config = dict(
    arch='resnet_bottleneck',
    model='image classifier',
    dataset='retinal OCT scans (Kermany 2017)',
    horizontal_flip=True,
    targets=['finding'],
    stem='single',
    label_smoothing=0.1,
    residual_init='none',
    optimizer='muon',
    magnitude_pruning=0.3,
    adamw_weight_decay_other_params=0.01,
)
Rows from block 5 of a small image classifier, named by matrix and row number. Rows with one number belong to one channel. Each number is 128 + 24 x the weight over its row's rms, rounded and kept within 0 to 255. All counts start at 0. Numbers have three digits each.
After each channel's rows are labels from the 100 images, of 14976, where the channel reaches its highest value: "top examples" is what is common among them. Only what is clearly more common there than usual is listed. The data: retinal OCT scans (Kermany 2017). In brackets: how many of the 100.
# convs1: 3x3 conv, stride 2 (model.blocks.5.convs.1.weight, 128x128x3x3, each kernel summed), inputs 0-127
# convs2: expand pointwise conv (model.blocks.5.convs.2.weight, 512x128x1x1, transposed), outputs 0-102

convs1.58:141129115136156150124098150149161120135132122104126169154090106117119104122123118136179110129133133117137110111147159191065136118115098119167119181138146135115142100091194139125166144120149113113131182138159169155140122135134142130173143145120123155143112148135133125175144117137121092111120123124151143158152160126154152094121113155118147130145118132109107127142170125180101186117088
convs2.58:128174120128164128123086142125128144128118128137128074121128152104128112128144128131148175158140128128128141120128112128127131120102128113112128108128164128160147128149128194092180125128183135128128099061092070146140170114115128075123094128135107099160128128146083143099219128128128166111152128117142164128128
top examples: finding: drusen (86)

convs1.127:102121191110130177146158134162158115123095117161142099147178180152139121143135154104108114115136125165130132123145118115143140149139142119105139112131123176107127236086151142148135169106126125134082113137122074123139102150172131154109147126134123110098169127096135152139152117116163090092148136106112107135094123146138114124117126151123149113152124109132138133124130141139109112148108
convs2.127:128128111136072128177123128129217135142097118128105140128159128128079183084140202119163110108128128121131128130128105121099090128124156174142177155151128154128132118127171106128134128120128128135104135105128128097128100128160134128128141128115128128140158172128109101110117128152119146128106122151128128151128
top examples: finding: diabetic macular edema (71)

convs1.53:138108143123114124117133119103139118102108113119110122144131136160142165181120100115140115150135162165126123150097139125139116081180098126101133124086115109147132113136126117150118135151115090185109124066113117095127086131116131100135108131182144159126077158141075088135078103109144108117146117144132163097125119136141132123138078141149125150117141180146103100174129131120107115140082
convs2.53:107128179103128168118142098144105128155126128132109103148128128128131131068084156145161172128128128119128111137129128128072164148121153128128117131103158128096103128102128080096159128128128129154164115150128102128198128109153105110116128091138152124129153129128018134128115199120128132128191128147078128128128
top examples: finding: choroidal neovascularization (81)

convs1.119:119098133095153127138117159136133123123108090117116134124147112128131136093138092095139106222121122139133145157155095115170137138142092155099130192103145119114162141114101110111165118147162138152110125100107170149172153128105131089138124100119127132150146101144122108134174126107125108109120127115137169126109106104091149095122143136126108178099107133093113169116114145162079132110120
convs2.119:128133160128127112089131150091128139128178128072168128143123110145171130117101096107155145132113170114128128108058173132101141107175126122131116128193148128087081116115105119165170134116120086128096171114171090170128128090128132117134132121107168094116111121139138156192144122135099128128133141128084144111140
top examples: finding: drusen (67)

convs1.7:128137135139117118140090114120118139109149169103141109114106111154126102094106095079121155105112164109110127110119154104145114096138107095139113163101118102141132031104186153099094086113154135139101115181112095118128120155102163102116110126141103128142146116139078101103103154121146116141131117125132092126121125120145123130140129138177122127121167141136143086162114150087138135158142
convs2.7:173098138183137100137128141141135111119085128162130094114114159111128110136128108065130126146128120128119111106128212097160083140118080130142157100095105117128182123108110137128140128116119132112130128139228204095136128147128156103115094107109128120087110102128152128153082128123128157128177137133128188123099
top examples: finding: choroidal neovascularization (73)

convs1.26:119115114128114127080110110104136131171159125078150102143102085132189127155145152115140124133136140143110115101106142104146128161163169124126136149094126131155118076167088179120150164127111139156162163107145150124123086117147132151126133124155142155166096153156159155118145132118167125159163137138109111114172140140124115143207143131140105123159135143125120149132110132110150148168137
convs2.26:128128178128120128112128118142075165169128117128083128100140141118173136119128128156128131128121121174122156138204150116112125121126087145117124169109172144137135128134128114163130087136152146146128154128164128099165128147122128128133124116128122128151091098159128123128128126115108140141153117120160097094090
top examples: finding: diabetic macular edema (50)

convs1.71:116124101139149098174127128113076110139119129120105118101149147122115107126084152116121126133132122148159146104114095202133117102108190189051094112108147138082134103145126109119148146098164149112104149081118146132129145104114142128181121139093140125120096111084132113140092087087129138129130157117113121122093115133135100113150127120135127137103113091125117123141112126119114153126094
convs2.71:128130092149148099137126182128128169115125136128164118151175120132178128128128193146128133128128113151153128128077128088169128103135089135128155105083176106142132077128101149162128128145155103155128190132142128148129128118093148121100130091162150128131106128128128130096128082180128125128128128106129106128162
top examples: finding: drusen (74)

convs1.95:122142089137115125128143117179109136130092099140122145141124135125130091175140169122094141100107133174096108133148114141140124144114181137135117100100168114104114092109130188139167157170134121127132165116150128138133097152120144156116101112143112134125156132151112170121152147113145156129101110144122203145159158130102132152109090138126121114159137124088203109135127111121093157122135
convs2.95:149128128092128113075124057093128145093087092128128128128137091128171067114151132103101065128102128079173110128095128155147128128114139142155108128084128111144128128095096128128128128103143128099128108112134093113125141129125128082124177107137136095118153150146123091119128136128128143144098128128139139098112
top examples: finding: choroidal neovascularization (60); finding: drusen (39)

convs1.46:128113121149136108115105121098156094138143137100193171119119126126131164126122121129111148123134130137152127087147103099188121135134120126121137092114146110152132066151108101114128114090136153146107106095112110116152133157103122092100122143071128146124125159141099100119124093126092168131100108144131203131139198105138185110106144135163133138123131122142166132125109155120137099138117
convs2.46:087142088213148128104101132125128128105128128147118122152128115068128128174091120086057081139129113124152128128128161160144144128137128128120132151142080109156115150113132125146133095128128128133163155105209124128128128128119143101108128128194114102157141128109184128170138128128116112171128151127132165128128
top examples: finding: choroidal neovascularization (82)

convs1.3:107183133124151114091141095136140135137134120135119129112118136133117162163122154083143135122136170112102120124151111116138127137133105143127125097089100099144122232159094084193163111096142113135065113150110145115158103127134134121132130109112150088091136113129116118131146082111132125137134104129155122143104099131121111122077162129110134123148134154190142143133136145141142119103114
convs2.3:128153128101040110109159144144128139124156097128128128067131107080104126178176085128128116105148157116101113128122103098165123099150128128144104115071077113112193064147128142130128183148131157099128139091143109128150128128128078128062128162128128151162186128082128140128105128110128124126128109147129128128107
top examples: finding: choroidal neovascularization (78)

convs1.77:148125117140116141134187134089131116103131157171124131103142149142135169143151125110145121093100122129114133120196133159148130176107118124103133101087139152110151146143098105131126143133109158129074160092139109115113146100166112141107113129095146067114139124123133140143119108121120137122131163113136087136116084148133113132160105153110130120148100119125108106087071066156138145157083
convs2.77:128128128177128128074128128128232084128131095132128128095128187088128147146131144095143088128131178128128108125109120128114128128128128105133135128148050115128190145129128128128152140161132109164128128128126079116108128157146074115111121128146138105121128127156128139128128128176109138126121152128114128128148
top examples: finding: choroidal neovascularization (60)

convs1.84:120119143150177106139143128128123103141134128122141143107141135135132102124116124138161099188158138123117169100087122145156135178128120117140125184101121123100129108107183157104113141131177050125105160135161186141136117124126126148161161152102135143166108120113108130138094133113114066125123114116120155131125089149122135122117113139118128192102134128109100131110155147177111130125101
convs2.84:128142115128156143128116128153128128165111095118104130131137122093129122164121128115128128128131102085128129098163128128164128128128118156163105118128128128111128128142128128098128135085166163075128136123136102128132128109132151128128172143048171136128128145128128128142128141109135128092128089177136121205059
top examples: finding: drusen (88)

convs1.86:146105109130106130113082135105144124147164137173121144116107116136127136131091114159086117148109124116118143114128135123108166134095140112132115086113105162093115117112077098102141155129081122129144144150160146078110151091134120155143148122122134130135121141178131089150063105115142131157118122133118197137173199104129172138124086115128135161106106140104104140123126166137129130117114
convs2.86:155128172128118134143138128123128139148145137128131128128121165128120122139157153128128174128096155159101088128128128128128138128105128144128119128152128128110091113150124140212153123089041075126128128128162145128126123150128139077128108109210067122134128155109128128181110140080128128081095165162128181090128
top examples: finding: choroidal neovascularization (65); finding: drusen (32)

convs1.68:135158161127098118111116151139115097150139097119147117122106096104161111129134117125117131161173119130171090120135134140154105117163132128115125150126156145172162140124112130155151109136120164144150121118141136158161148106120111104112148128145137155150113136154080129163158143141111136149118162161183155069155133171128163118097193116097120143139158113164130163146109085115134179097096
convs2.68:128128175128165128186128108128128109118101128174123098128097146123116086101117128179128128128136120110135155159114156050152183162128128105076115128066180158128137139128148128128074128128124152128132128140128128151114124109148097128128128155114108142128094125128143119142109128165130125148128128128128127086125
top examples: finding: choroidal neovascularization (98)

convs1.79:124142114208116119142127179107113117109136085092141115158145134123120139161164137157121119138101157067130123089144127116127115205151138127108144121116133146091121110122101147148145155133147118171146132147168119100111112174131124154108142161113139144097125110087163136128151115110134162114115122135090119110164129123106125152095127141162129129138129140123133137175175107129169104178121
convs2.79:128195166156129106128107123119146131090132139115148132099203190054128133144139164083128130128155128128128128103127100122128126118131165169150128128096158128148128098128088159135126083120138168140138135120103187162141145151128128128123128128178089139128145128154106128161114128145131171115128128128128128128135
top examples: finding: diabetic macular edema (84)