A small image classifier, trained from scratch.
Model: 7.84M parameters, norm batchnorm, depths [5, 5, 5], widths [256, 512, 1024].
Training: muon at rate 0.02, held-out accuracy 95%.
Data: 98430 training examples, 9.9 epochs.
Rows from block 12 of a small image classifier, named by matrix and row number. Rows with one number belong to one channel. Each number is 128 + 32 x the weight over its row's rms, rounded and kept within 0 to 255. All counts start at 0. Numbers have three digits each.
After each channel's rows are labels from the 100 images, of 14976, where the channel reaches its highest value: "top examples" is what is common among them. Only what is clearly more common there than usual is listed. The data: retinal OCT scans (Kermany 2017). In brackets: how many of the 100.
# convs1: 3x3 conv (model.blocks.12.convs.1.weight, 256x256x3x3, each kernel summed), inputs 0-85
# convs2: expand pointwise conv (model.blocks.12.convs.2.weight, 1024x256x1x1, transposed), outputs 0-93

convs1.225:122110131094170140093111151098197146123044097124161116106115141149104015161088075092155106106098126135079125099165195086143072164115116113148146104132137152104157040149183104168120094154211144167024163102153133175107152161088145153160103198159133110185159127
convs2.225:159128128085124115130085123103106128118128128113128128133142129078163111128119144171144137193128128130161124084144130128129149143178162143148128102128074107099110128096110016131128151125128128128220200128156128128131105128161139124080136147106128124128128128054128155092079159138128
top examples: finding: choroidal neovascularization (99)

convs1.82:128148199075082153130131165171154107153166122108172113148132135143077108154145139140150123118190111114160154111134154148094109136141151255185189106128182133135152185126128160179140104195085155111151102142119130130113103138120168113153122103141163140139118192
convs2.82:128124130128128104097142149128128128078128128211149163128198063148140103128121128062128122124067086171145150071128128083060128101128067094128181150133138080177144066134150171128158097128086128066128161187128052153113104075165110144133046128128085125135089084072157159128218128145094
top examples: finding: choroidal neovascularization (99)

convs1.223:106082139126074110120137104126110134154096128160114159090136121070061119130104054166097102088135104152139138139157097118106116117033151100127088140078122129075138096133045110111129126102141130113172033086110136075110132115157124130110125081083146143138089156
convs2.223:128161128128084051081128128073146128163134160128153184124096144050122207103119144084117223128128141054128143127128128128141128119157115128136128072088128157128223182128060203115128128112128128047077169079112128128086178128146140128237174125135143108121107156178169128142185128128085
top examples: finding: diabetic macular edema (96)

convs1.130:132145099132090073116124143121131097132107133178133135103085089085172154140153087086131106063127108157166187143163163146180129145118082110138127132162082087121164135139069118140127113169128101087140178145177134113071093146132163098105129160114106087121072079
convs2.130:207128208183185116120094023112140128128128169165076146132102165181128053125128087070128109187117116109071128187153128117128128187043128128083153179179128132184075119175166161146128126129187159102139128128128139158143187128093135072176128128116206153155148155074128098150128151128128
top examples: finding: choroidal neovascularization (100)

convs1.72:095091143150104126051066184141140151115080091120081141109088107092100051111136134132143081161063094127091104164132119164063145110194174107119182104084173119117103047108088166121083129146141207154136127085177154130121121153159146171113111131072131140173166142
convs2.72:194142128148235087182128131125169129162100128103082145147151118092121173128166128096113192111128150116128100128128128140127128142117128128090178128128128128135193128128137000177147139112128162150143128133124128159071091156044128133128139162128128128109114123145128100153048150036079
top examples: finding: diabetic macular edema (100)

convs1.91:099151089138132118099127148117161127176157106146106080120157161109131127053146172168137127094146093127092150074056130154148122154093190131105125124206142152161096106169142154134163112037114118146025107115092088131153148146078203167203141174129161109175122084
convs2.91:128127140106128176128128128158090128113128133047167000107128128052151142099073128089110082128125128128128112128128128106124110128169143113095115145117178166128079195117118093129075128105062107149167115080164083151128195128090148078087162143161128128124128128144094128124128128128146
top examples: finding: choroidal neovascularization (100)

convs1.206:129101122139145101116140153134113129142110158103147170159181138118129147088147097136125168135135155089163114124120142144122075109048078151182122141124152130147132172157140125130147107149182153128238105177146110159177143119158150123076108125149095146176086046
convs2.206:151104118128101113129128128078114128180103128057098095128142123128128094119218145121103168204141088135158142103128128128106105128100111114164109128092128092155159128144165105098093196038160128055128208140128128153128128128117128158105197122085128150125155188120128054148082124123128
top examples: finding: choroidal neovascularization (100)

convs1.16:110119161147194150102104161070127142107129135098154126124077097111145114059140097131151183113114151117091127142158044151108136176092084157203145113099169168172215126132126142105155137146119150126106075150133133150172145152095191095039146140135155218158149027
convs2.16:138123128128190102172121178128121128128128128128077081101128108196141128079186098040128128138125164113142128208111121165081058160072146087111123114128063123128128128150128103142128102122113090128063067144141128128121093128111181108080078128141073130128172159128128128128076135121128
top examples: finding: choroidal neovascularization (99)

convs1.226:102110159147148116107104129129130139106120086137142092077135191183087167106101136119196108157156078165090136141093082159131105131114140149081129136176121121125145141115177085105150196121121089061156120095079107094085095162152098094134117071112110114100073168
convs2.226:113128136124150128115124106096099153146128128132128081160128160090109128128235141128102093100153143070071103149122130128093116195128024163060128167128098192128128128091114149164124104140183128057082128131124128120155128128145128193128128078128133094128074136130128087118128104128149
top examples: finding: diabetic macular edema (96)

convs1.107:098103162123101138111167115149141106098126056144166069082126148172143077135100145154114061148111089158140148134134066096124088169133112134112120145114098154104128127118106123173094151069178166118163091110108108081150152141101079112108129063106123097161115129
convs2.107:165054128124144095141099128091171128116101126150094133137141128095110235128132128144128122153174128135194128144128119128136105128205144128116128126083123128127046121122128113114128140123065185128128128124128125148154086128128128128128149132128204125122128168142128218101255128161128
top examples: finding: choroidal neovascularization (99)

convs1.213:146053198155131166125071113225154164141115052124116194110091116087129034132128141132157068122125170147160116099124154129163139128096148121156161093131115132126126000112161155115149130120105112144095109097151154091179121161146134092136127176074125101128169115
convs2.213:128105118139139128172128130128123147058128161106128043114107156161140128102128172075149128128128163120116164145129128128136142138060168137062166145128128068130080128109128073131093128128197128138129183115128120126128103099086118138123108124128091099128083138107144128126101128128154
top examples: finding: normal (97)

convs1.240:123128123145151176153089139082065144121095115148185118120140114142145136145162093126104141068154144096094110117158145150128064172100164083086133095149154170149101113143097178139077171138163080154026139134148142117165107111098084131127079170172141142147103089
convs2.240:134167082087061094134090059137128113118166111128096128136112128116149119096159171067097170074099128128093127182140128128128068157153131126097128104128160128128187074128178142128128128125169138163134225113128077188128165113130128105140128167132128094128128128141128218081113128075135
top examples: finding: diabetic macular edema (99)

convs1.63:114134086172121129154110107052104121133088143119082096136106184105123116129108107082156067116119070132081107081063100138079159167105149124135111124087095127125115088165101100118141102120099138083105080100158124048115118181195125122079092144149158147123166114
convs2.63:128128128128078162140159091128113119184132147093132128083158128143158167178111138128128092102118171128163159128128128143158143250170116130128066128157128110128084059128154020128124128126121081100093097128118162101142159100123128128182128128144128136155135136128128195128101105128122
top examples: finding: normal (97)

convs1.143:088055119155161141107108141102131098157153094153159209095219113046082122087084166188127137133165135113164159133139145094194138141116159152170188147161163107137123213163112116137191098134124156124072189156171165171121166106099116067133139163053150156151111128
convs2.143:128106094102175128128128136124114179128128207140105221039079127128128170081156128128093128077064121128128128136180128128126128128130128128141128144118128121128128128128128167105131128128179148127128117088130128152128162157112203092128145128130128144166159106139181107105100130183128
top examples: finding: choroidal neovascularization (99)

convs1.11:117066122158134148178128148136109117180166125122092175187113130098155110136108071178081163132101172180125163121123128124135099168102165140169137079179128153188101190197136169147124094146141158146121126134124143070148110119078115095093181130091175023153131168
convs2.11:123146148089094141128141189088146108128061143167128120128149041081128124169133114147128167128128108058028128128122128133113084128173160089158128158108094130128128151157128074128139128141128148091128170142128128135137196128092089128180040127172128105128133104171089128128119115146128
top examples: finding: choroidal neovascularization (99)

convs1.254:115184122122116146107149133255105209143216127092132100154164149139122178125179251112135105151102123116226115136113128087127130138143132123111132095118136122123099079092132139127129147105164127125220120157099132130164126074112132122216151134110130119122127118
convs2.254:128151128123144138150128177128104119128096151114128124110183128128128128111128222093140185166128155152086124091117142138152124035090128075152133125128077120128128136128102128128081143138128142128109255128128117164107128128128194128099252186104121147128128128128128076167170128084134
top examples: finding: normal (99)

convs1.133:087018077147112139084121118075137105132102110081119117103101123143085063134151009108125108095170123118059110145119091121090130162136098103136111158137124144084120130132183126129133096098096197122190128147121078117137131151144128135004092160134149105122144096
convs2.133:113119128128128128128147000130128120062090128128087211121137145155128192117103128109078185128112072128128128083149096075161128128172128128203128159219128128139128199079183072162148116072179108080102121128128113096145127128157155128110128095128128128142128161128128149105128138097122
top examples: finding: drusen (87)

convs1.232:146148126141106131146084124124114101119097118161154130112130058106145185138092041167147103113099107108108132109152078206145119154178095164123109120141158118146147182125123154147141120132133171076147174196186122150111178143100162142128086108095186104169095155
convs2.232:103142132161084122095193140103128117115128128192207172147123090053143136134049093120128132066146087143092163243076128128109165120159103103147128083164121170161179110142155141146160099175165128162183179146128128128128081128135128150128128100064139131132146218119038070153124109105192
top examples: finding: choroidal neovascularization (99)

convs1.176:158041110123093145137092143127173093132125112094140171111154122118149092130125117169108146178046098124114128178106151147125087151125145109151109151139135091146176037151145172109161127134102112115078138104133149116148134112117156094157139129093098062129144030
convs2.176:163150106150124128167128035128128159128141113204097122128151145128072159128128128116129128128153093057128150086099093128134132128128136194220099198133122005116118128128128128166193128158128104143128144154164119069120128128128127067181106104128202140158049125126176145160120128111159
top examples: finding: choroidal neovascularization (100)

convs1.84:129164135152121156166095137078184091065171118160120142182122164181147142058149145098074206127207125137184131118132092132184157111118144215145112137103131098112118092150092135143148157128146143096194103090134145154122168119205132174147150116138117140118134159
convs2.84:132087111128128095128128067078128115137066112133065181151128128145088168154100120187128128154116117103128128127115201128132162128128128059150110149111074141183174128128129141128209128128128140128120061162128128139036128128128128058094087128118095136128170128128142121177174146091150
top examples: finding: choroidal neovascularization (99)

convs1.181:102120121116153128113161090105113074079131125104163137131125146094164185096143188099130181088217179112050083127095100110169101088066175104125173097159134121091118114138125141093110137117148171094182106148099136130156109147094168062148141161109096103138079165
convs2.181:178134151145144094120128070063106144128128128128128129128178126128118114128142107134153213153064112122128130021128097154124128131163055112099170115128054128128109128161124128138096128128179128110138144145128170128119128128128162128128049155184128128128128136139128128164213115162177
top examples: finding: diabetic macular edema (100)

convs1.2:139152135122137084087156108251093163142193142132154102159197117155147135121145202113116114129082142107247123146118099143078123131122127131123139097133134108104129052123122137141129147148134140120131171188098119111088113074100116136222121138116133118136126117
convs2.2:054141131128107097153084128110114128128128128127148128155128128156138199127128170128160188229156128128128118206155110128167131022090193101125128029150128099160215129146137128128142128119145128176144193156128114115074162148104246128126176122122160126128128160128113065140145128107118
top examples: finding: normal (99)

convs1.4:137125096105179076151163158159111132131065143160150167134154124118140233116130133138121159119247136087123146146128112160098143115148139178161162128127128130094098051115152116130069125163141104128082166086153061176156110125108146132179137131082078141147138162
convs2.4:128197090116094128155193060128143139147114143130128128128098128120111090098221031128113128128065128085154171128124112128123128121187106119160139155147128244119128163128128153100128169132128090113093075156124134194156121095157167086158180104128092104149128215128071128170121128118165
top examples: finding: choroidal neovascularization (97)

convs1.87:115184110158132193134130182103135132107213159127106137152125142166168154111092084123081108191148189131167113104163189149080132137151134160139094148149095114099134151135151139152157120137133180099140122193084114162116157122094087147170107090175205121174141129
convs2.87:129108128128106082113128165111145128052126128128127121118155058158119168176088154182128170128092128128128128117110072153087100137078100128128156128152184095136193091128128144093125055096100165128156018128112080128088128128128139077160094128092128128104136080128128199120137128128128
top examples: finding: choroidal neovascularization (100)

convs1.227:064086123126122152117133147105109115100140084107097153124115115132107134097123170105162131095145087072098060102125173117164096092106186123123199117147116144108090233129052128116119085126109124128156152102155142133148091118112083122126165127129126127141068116
convs2.227:128113128125095119170128164110123104097128123134102071128185087116128142152195128146154182180114149183096128128128128128055116107137116128210033134128107094128192128138122085183161107128023125092111128128128126128104128128128157128128077128128116172128128118102128129140174109128128
top examples: finding: diabetic macular edema (100)

convs1.113:084081144089108098113122121135075154081070068142122128112133103119116094148110143077128130122135123082120103090135086127040054094121123112139153107107072096113105000117125114099120144134147101108136195105153116129129164071146133129180115076106120154132136100
convs2.113:142208175112130128085128118042128141078147128128092128128127167126143128146077121213128162060064171128128133071140133094128128192081070079169128128106128121110158091119128067128135128188128145128145129128134128142059107127177128128161193112146128112146161128128153128167193130128148
top examples: finding: diabetic macular edema (100)

convs1.174:121116106092143127107149136121112161135134105116139159119110192106131132095173080114160109104070153169134113149098124109170166146114128158163132102055155132047114158127076087192161127101128092112094096126099158126187131136127083131177153088102140114111144178
convs2.174:128100099101109121156108099128132128128154128083072113148079128100128148116128128128129140170127128128135114206155131069130100128099128203122119155128107128128116027110126103078094082060181140115075095169128101092128135107128128128128152128132128121128128095166141128115063079128121
top examples: finding: choroidal neovascularization (99)

convs1.192:108106120117092213143108093113172189120089118117114087140085088077130096119183091107104117132143132147138102143121042099109172060097120132130071216121136128122120072126140129156142061114122077082169151135122110100158111172098139112088102133046141140150128024
convs2.192:128192128122118156092111065143161144112147128128067120118128128109128106134184139139069128167154125122127164116124110099104114089089176128165128070128142155121112128149128128147128136101128146128040128128127133137145135128127183133128165164092128128150155128115109128136078116128128
top examples: finding: normal (99)

convs1.10:109161107114078110130179116079107155124114113073146103128122099098120197088090128103144231105115111117061111069156133116188019106135200112100119157146106161137115252099133156129115107069070112109092148169155104146113120190130109096134122109109097136141101140
convs2.10:128122128128128112143117049078115128128132118143100128149110166132128137128136113118128128128199128099152174218135134147082138128069122000128086180120107096184098128060184128137189067128162128162128154105130155128131128101149128154112192128182133128163079111157160064120128112170128
top examples: finding: diabetic macular edema (100)

convs1.60:109115132140137134146105129118141160120109134104108230102102150062116086084147103112110076137116115138070127117130157111139090138079120089116115163149112156189137251124124164118112129107140140107226171093144125137192125176255132176109127071121128157128080051
convs2.60:086178119107089140116112118095147128109128144185105088177171183119123128144191163110137149092128128130125128077141155114106172208108128102157112136139130195135128128086168150128170103128128103058112128162116100110126128138128120135077139131082128128128061173137128082142124128119128
top examples: finding: drusen (91)

convs1.189:112130125110112088130162115101161108121112144115116142102110126122078213154127132085101131116180098120079120129099130107156186104101173097134117098116152162153100244096113157101089117164095127141192145141148148065129123195159125174079131074135120180139143140
convs2.189:125128128147099052099128128128080129116083128157046094119128128160107163121148139028177139128128128122128138190153113064128101078061128121128142128160128177101152097131148130099128142128000128128094176123135128131177128108128128116128094158060208096097085174128128128132128149128096
top examples: finding: diabetic macular edema (99)

convs1.24:143159092125117078097150128146134070139166102139116101073122101095103125134095175116165114085103115112134129127153131120041094157104125144119184099084102131124137019147148153085142067108117113109039072075114062125136154091082142141151136110080168115112126077
convs2.24:052156082128111128119104052206128068138112128128128127128128198079151162099024163128128150112099070098128099117128115121186139075122128128202128103081128153098199129152117108128099128174128143138131161128097100121159131128106220045128098121176128128121178039127128168105128106142120
top examples: finding: choroidal neovascularization (99)

convs1.205:141152161138110116134074145089094146137208091089105125122188112091100168146134047130109113127032145111138097121074156135153111154120109190175177123185134088123071139112111158142091114142096118105117124089103191158108124116101141145113174135158118182192139083
convs2.205:128160149141176128128082100128128128128128110149128033089128128117132098128053128165128128140128128124105128128128173088128082101128128172115128104128141128143128089149178128126097128149210128093122128180066131169128128102153084128128248128128115162146151128116128073114128098083086
top examples: finding: choroidal neovascularization (99)

convs1.231:137098151152132127145113124057164130090142123176121147170136115150141182183134161155123176097237168128097136153144152130114169101046146132151132131177064144115155105121119138179111139174191144149104073145120170070138117135035141135127158156160149131114081175
convs2.231:138192138139106128128128158165124128154112099060062100154168214090136128075128169115062171175128159132101135088110114178115132095128128087128099128136128167184178171064206045098171128180128103080128238107129107174090128130113130060159120121173128107129123202167128082125128104051128
top examples: finding: diabetic macular edema (48)

convs1.164:099106123051118096144099114116148086057127096120141133143111136100093127147146083088139098087138047094096142094139078092223096110181141099135097096180152159095140117084103123109142153171159168110132123127111153137097074193152104114060114139097089201131137087
convs2.164:213128139101128128128125157128151120122128128128077136072192191126128201128194120128100166082082128148128128128116133168085137037116085128122093128116074084075144160128128158128165114117088098150134000128139128128128128124117128146206128128149128145125173122148128144117140128128169
top examples: finding: drusen (96)

convs1.207:097122145121163091117147142118116090120158074066113113121128100091173116101132096124142163156092162067105143159120091116083186161143132143209169133115129160133077177131115126137180156160146129049189103139149106181192113107101130120119147138120168124135105105
convs2.207:102128128097128123081148039162148128128128128128144196128166159176133054105175146133141130069171112128128129146121080151134152133158128128128128095136128133104104120121197075077176112137204136178128108128128128128107094135128158088108102148100080128128128083136128128104164170161128
top examples: finding: choroidal neovascularization (82)

convs1.85:152150166150135090158071152086098085143149102154180074144126098130139140110148053161142106121107145128085162105074141162174120150124146134095132174204087132088142056146151121207168133116150101075164233069156019128059118135097126118078096118166108121098124149
convs2.85:136172128128128170173128078132097130111128128178093128085148128128070085128144167144128076030118128089190129125155165138096128193204133072112128128151128098128156009128168128146081136136175128139104104171098128174132201128128128133145128128128170098100156094128076060026067128141099
top examples: finding: choroidal neovascularization (99)

convs1.80:124171109126138156134065147118112104163117119143060141109126175103105125128138056149085107153078142095073094137134126135167111082091136123101049149144134113147152198127131142162131111153093144143160093146108074118161143110156130118071132141118117100127167170
convs2.80:125128128170128075128144128128149129128139133169077040108163166152195104128164125105181152150128161094128158128117128103118128179175116128128126128128112128128115153090115103176174117150024168050128146128118128129212175126128123158080083128128174134128162175128145107127128128133128
top examples: finding: drusen (96)

convs1.38:122129155150182135168168134129110185159112217149118176141116125119153198125151144085156132142208109088067119148095142147161113106126208132112143043199146099187156066113147105163125114098149106100052162110140131162081128147056100081130099100102135099129104148
convs2.38:110155104128110061129130158118133127128124137085128160151128128163162179128140156128141118128104128132097128149077128150122102114128112128119097103127116128116107137039185128123142132178128061134128093128143127128128114128128128144153128120195128165128098196162110190120086157081128
top examples: finding: diabetic macular edema (100)

convs1.40:099107152128166197183096170127081109127127075119166106074129135097180048136118097134148155094110118145076130116158133164162091175108125133077121149094084146124159085154133146123102104128098154145149051109114161078229113105118145121093166119143156156132109086
convs2.40:149117128095148128128166128061084130125145128087106132129106147093087074151102127119127047128128040196128133230128091077119089158056128128076117206128137098099105180176171128137141093128123192153128125128128086143128156128126128106124211128186128128128217128131071117165122128098109
top examples: finding: choroidal neovascularization (99)

convs1.251:136105163164153089108122200039134144112121135113147099103148132138108109107141101116102161097108157086079103103109139116100155109116088133158164148157139135065135124102133118120097115165110159074043119049121150132108083151068168194091112119161106155140093119
convs2.251:147130120094128130128143188098118141128097128107128118128117182128137116128090157109156193122114131145124116076096128128119128000129214128121128127128095128124160162128120101114131155137089142119131163104125128121123117141049117128000098128128174128139155088116128128128077128132143
top examples: finding: choroidal neovascularization (99)

convs1.184:108078148090076104100107103100140126049113143154147109107098126094147208170117078108098112132124111116052091077131105084119125154138134102125172163112178136109125167060060155075104158127162092125067178107137175109138080152109113083088141077136120122163117127
convs2.184:180115128145140125103109128078106128127128128128128142168091128128128119128128108116128086115089128122128136139121128128128163088128144105079128122059128044068154087128125128113117124071134128128128132112128144128128128130128117128151122131128113112128111086112148128106091132167128
top examples: finding: choroidal neovascularization (100)

convs1.230:191173160143092030148162100141123117171080192152153169141081123096160163112123140128130121045210142144112141141136104146164088139113107069158131123127074131143147138145108141107104128176130106098088124088086149181097166163117172128140153094134131139143085149
convs2.230:105128128157128128128128128109105128128168128128066059128212092116128092078122114077128115159158128110120128128154112129128128108040121097128099077172108081190214128214149121100128115131115128112082128212128105146152128114128153156058113074130175167128117083128159128090128147128128
top examples: finding: choroidal neovascularization (99)

convs1.196:098138152130082139104120158120195106163147126074121123103101126180114217117119149095122149150165143113132121118097132107212094134103143193133051139178095134124127229043084183126146061118123143128162113131117140135145128136084111160088064159173156135083153152
convs2.196:128156141141077128096085095147110128143128161118012105092168153110147190128128128064170194128062146128163111103110128173143151008103166156128128102100132057113192155128075128128112134169050128089094128074159163128128165091106128158098126128128166116128131128105146218126092140131128
top examples: finding: drusen (98)

convs1.83:172168086137134086107138113156141145118149126128107098098098200153191140123123181116114147130175140151122127115163131141159165073086183126144131083064156147118091180109120134113128125142128077083193129121080137145048181196080126144137129087106136181061099161
convs2.83:101196110128117062119120128120105128129125126146255128219108129123179116148116139128178105128128144128136128050151129177071184093185128146102128124094132157128128128085124128096126147128128128136128218123128097128102218128128128119119108093159132117125139128128128162111128128180132
top examples: finding: choroidal neovascularization (100)

convs1.208:119109159160193104167145177152111152125140130140072058170110099124148104126110127134158098151101131092133130134121126133082146109110067150115122083139116103130143050140102117121095125122141133127120134086148143111112139154252118073173129114139105127121100142
convs2.208:147148115128124140127129082128128128139136126128095087124150086135136151087128196135154255085128128082082128092112126139131134137081190165143128128159128128106123144163120069117078128143128128144085188150152138121109122091102128109154128074138145128128134126113128128128128116041131
top examples: finding: diabetic macular edema (60)

convs1.243:094115112124134155097127140142158135073192071078104124143101129128138208105179147105166161095152104079094094140121160129147104085105134086111116108115104115134115255111131189142138166122152141079155115124103158107167110125197108119171151109111140147127038204
convs2.243:123061128178126117095170143129128128122097171128156033151144103190166100128123113128128154153120131128168166128134138147098119177143128059166162188135128134122128128134137128139190128121018148123128121145094128139119086143128159160128128098128128156128128084111128069164128133142165
top examples: finding: diabetic macular edema (100)

convs1.147:098154080108120088109143124107142108145056122172176121131138081121114113133174125182135069112146087088160148104095100156158123148107045139170159109146137145137146036255089143117095100177154119113119191069128194087126170163125123115134148155078095174140155133
convs2.147:134091128121172111131128155090114105128093111109156129128133128128128131128197142113180063094110162128101128128131128128097164140170117128128128082148101128128134103118072128151150076110120138095128194128113133128128128147128090194126110109168170182128165086081050110102128187090141
top examples: finding: choroidal neovascularization (98)

convs1.47:121114106106088175118141139120135105171103123113119146134111093073115140184087072130117163127143129132134135097152119176105112129111107132149163090197136112147137156164094094166184144132124121137069099087142153185114124160106155123150190148043102127158116100
convs2.47:128202128162089113128128169118128108130120138043166099120128124163150128086128128128044128128128070128128101200128145147175128128176101153059091153111128128049145129076167128140154130128151162108103232164128128127118170161122128103128128140166141105140120128128128128128142128086128
top examples: finding: choroidal neovascularization (99)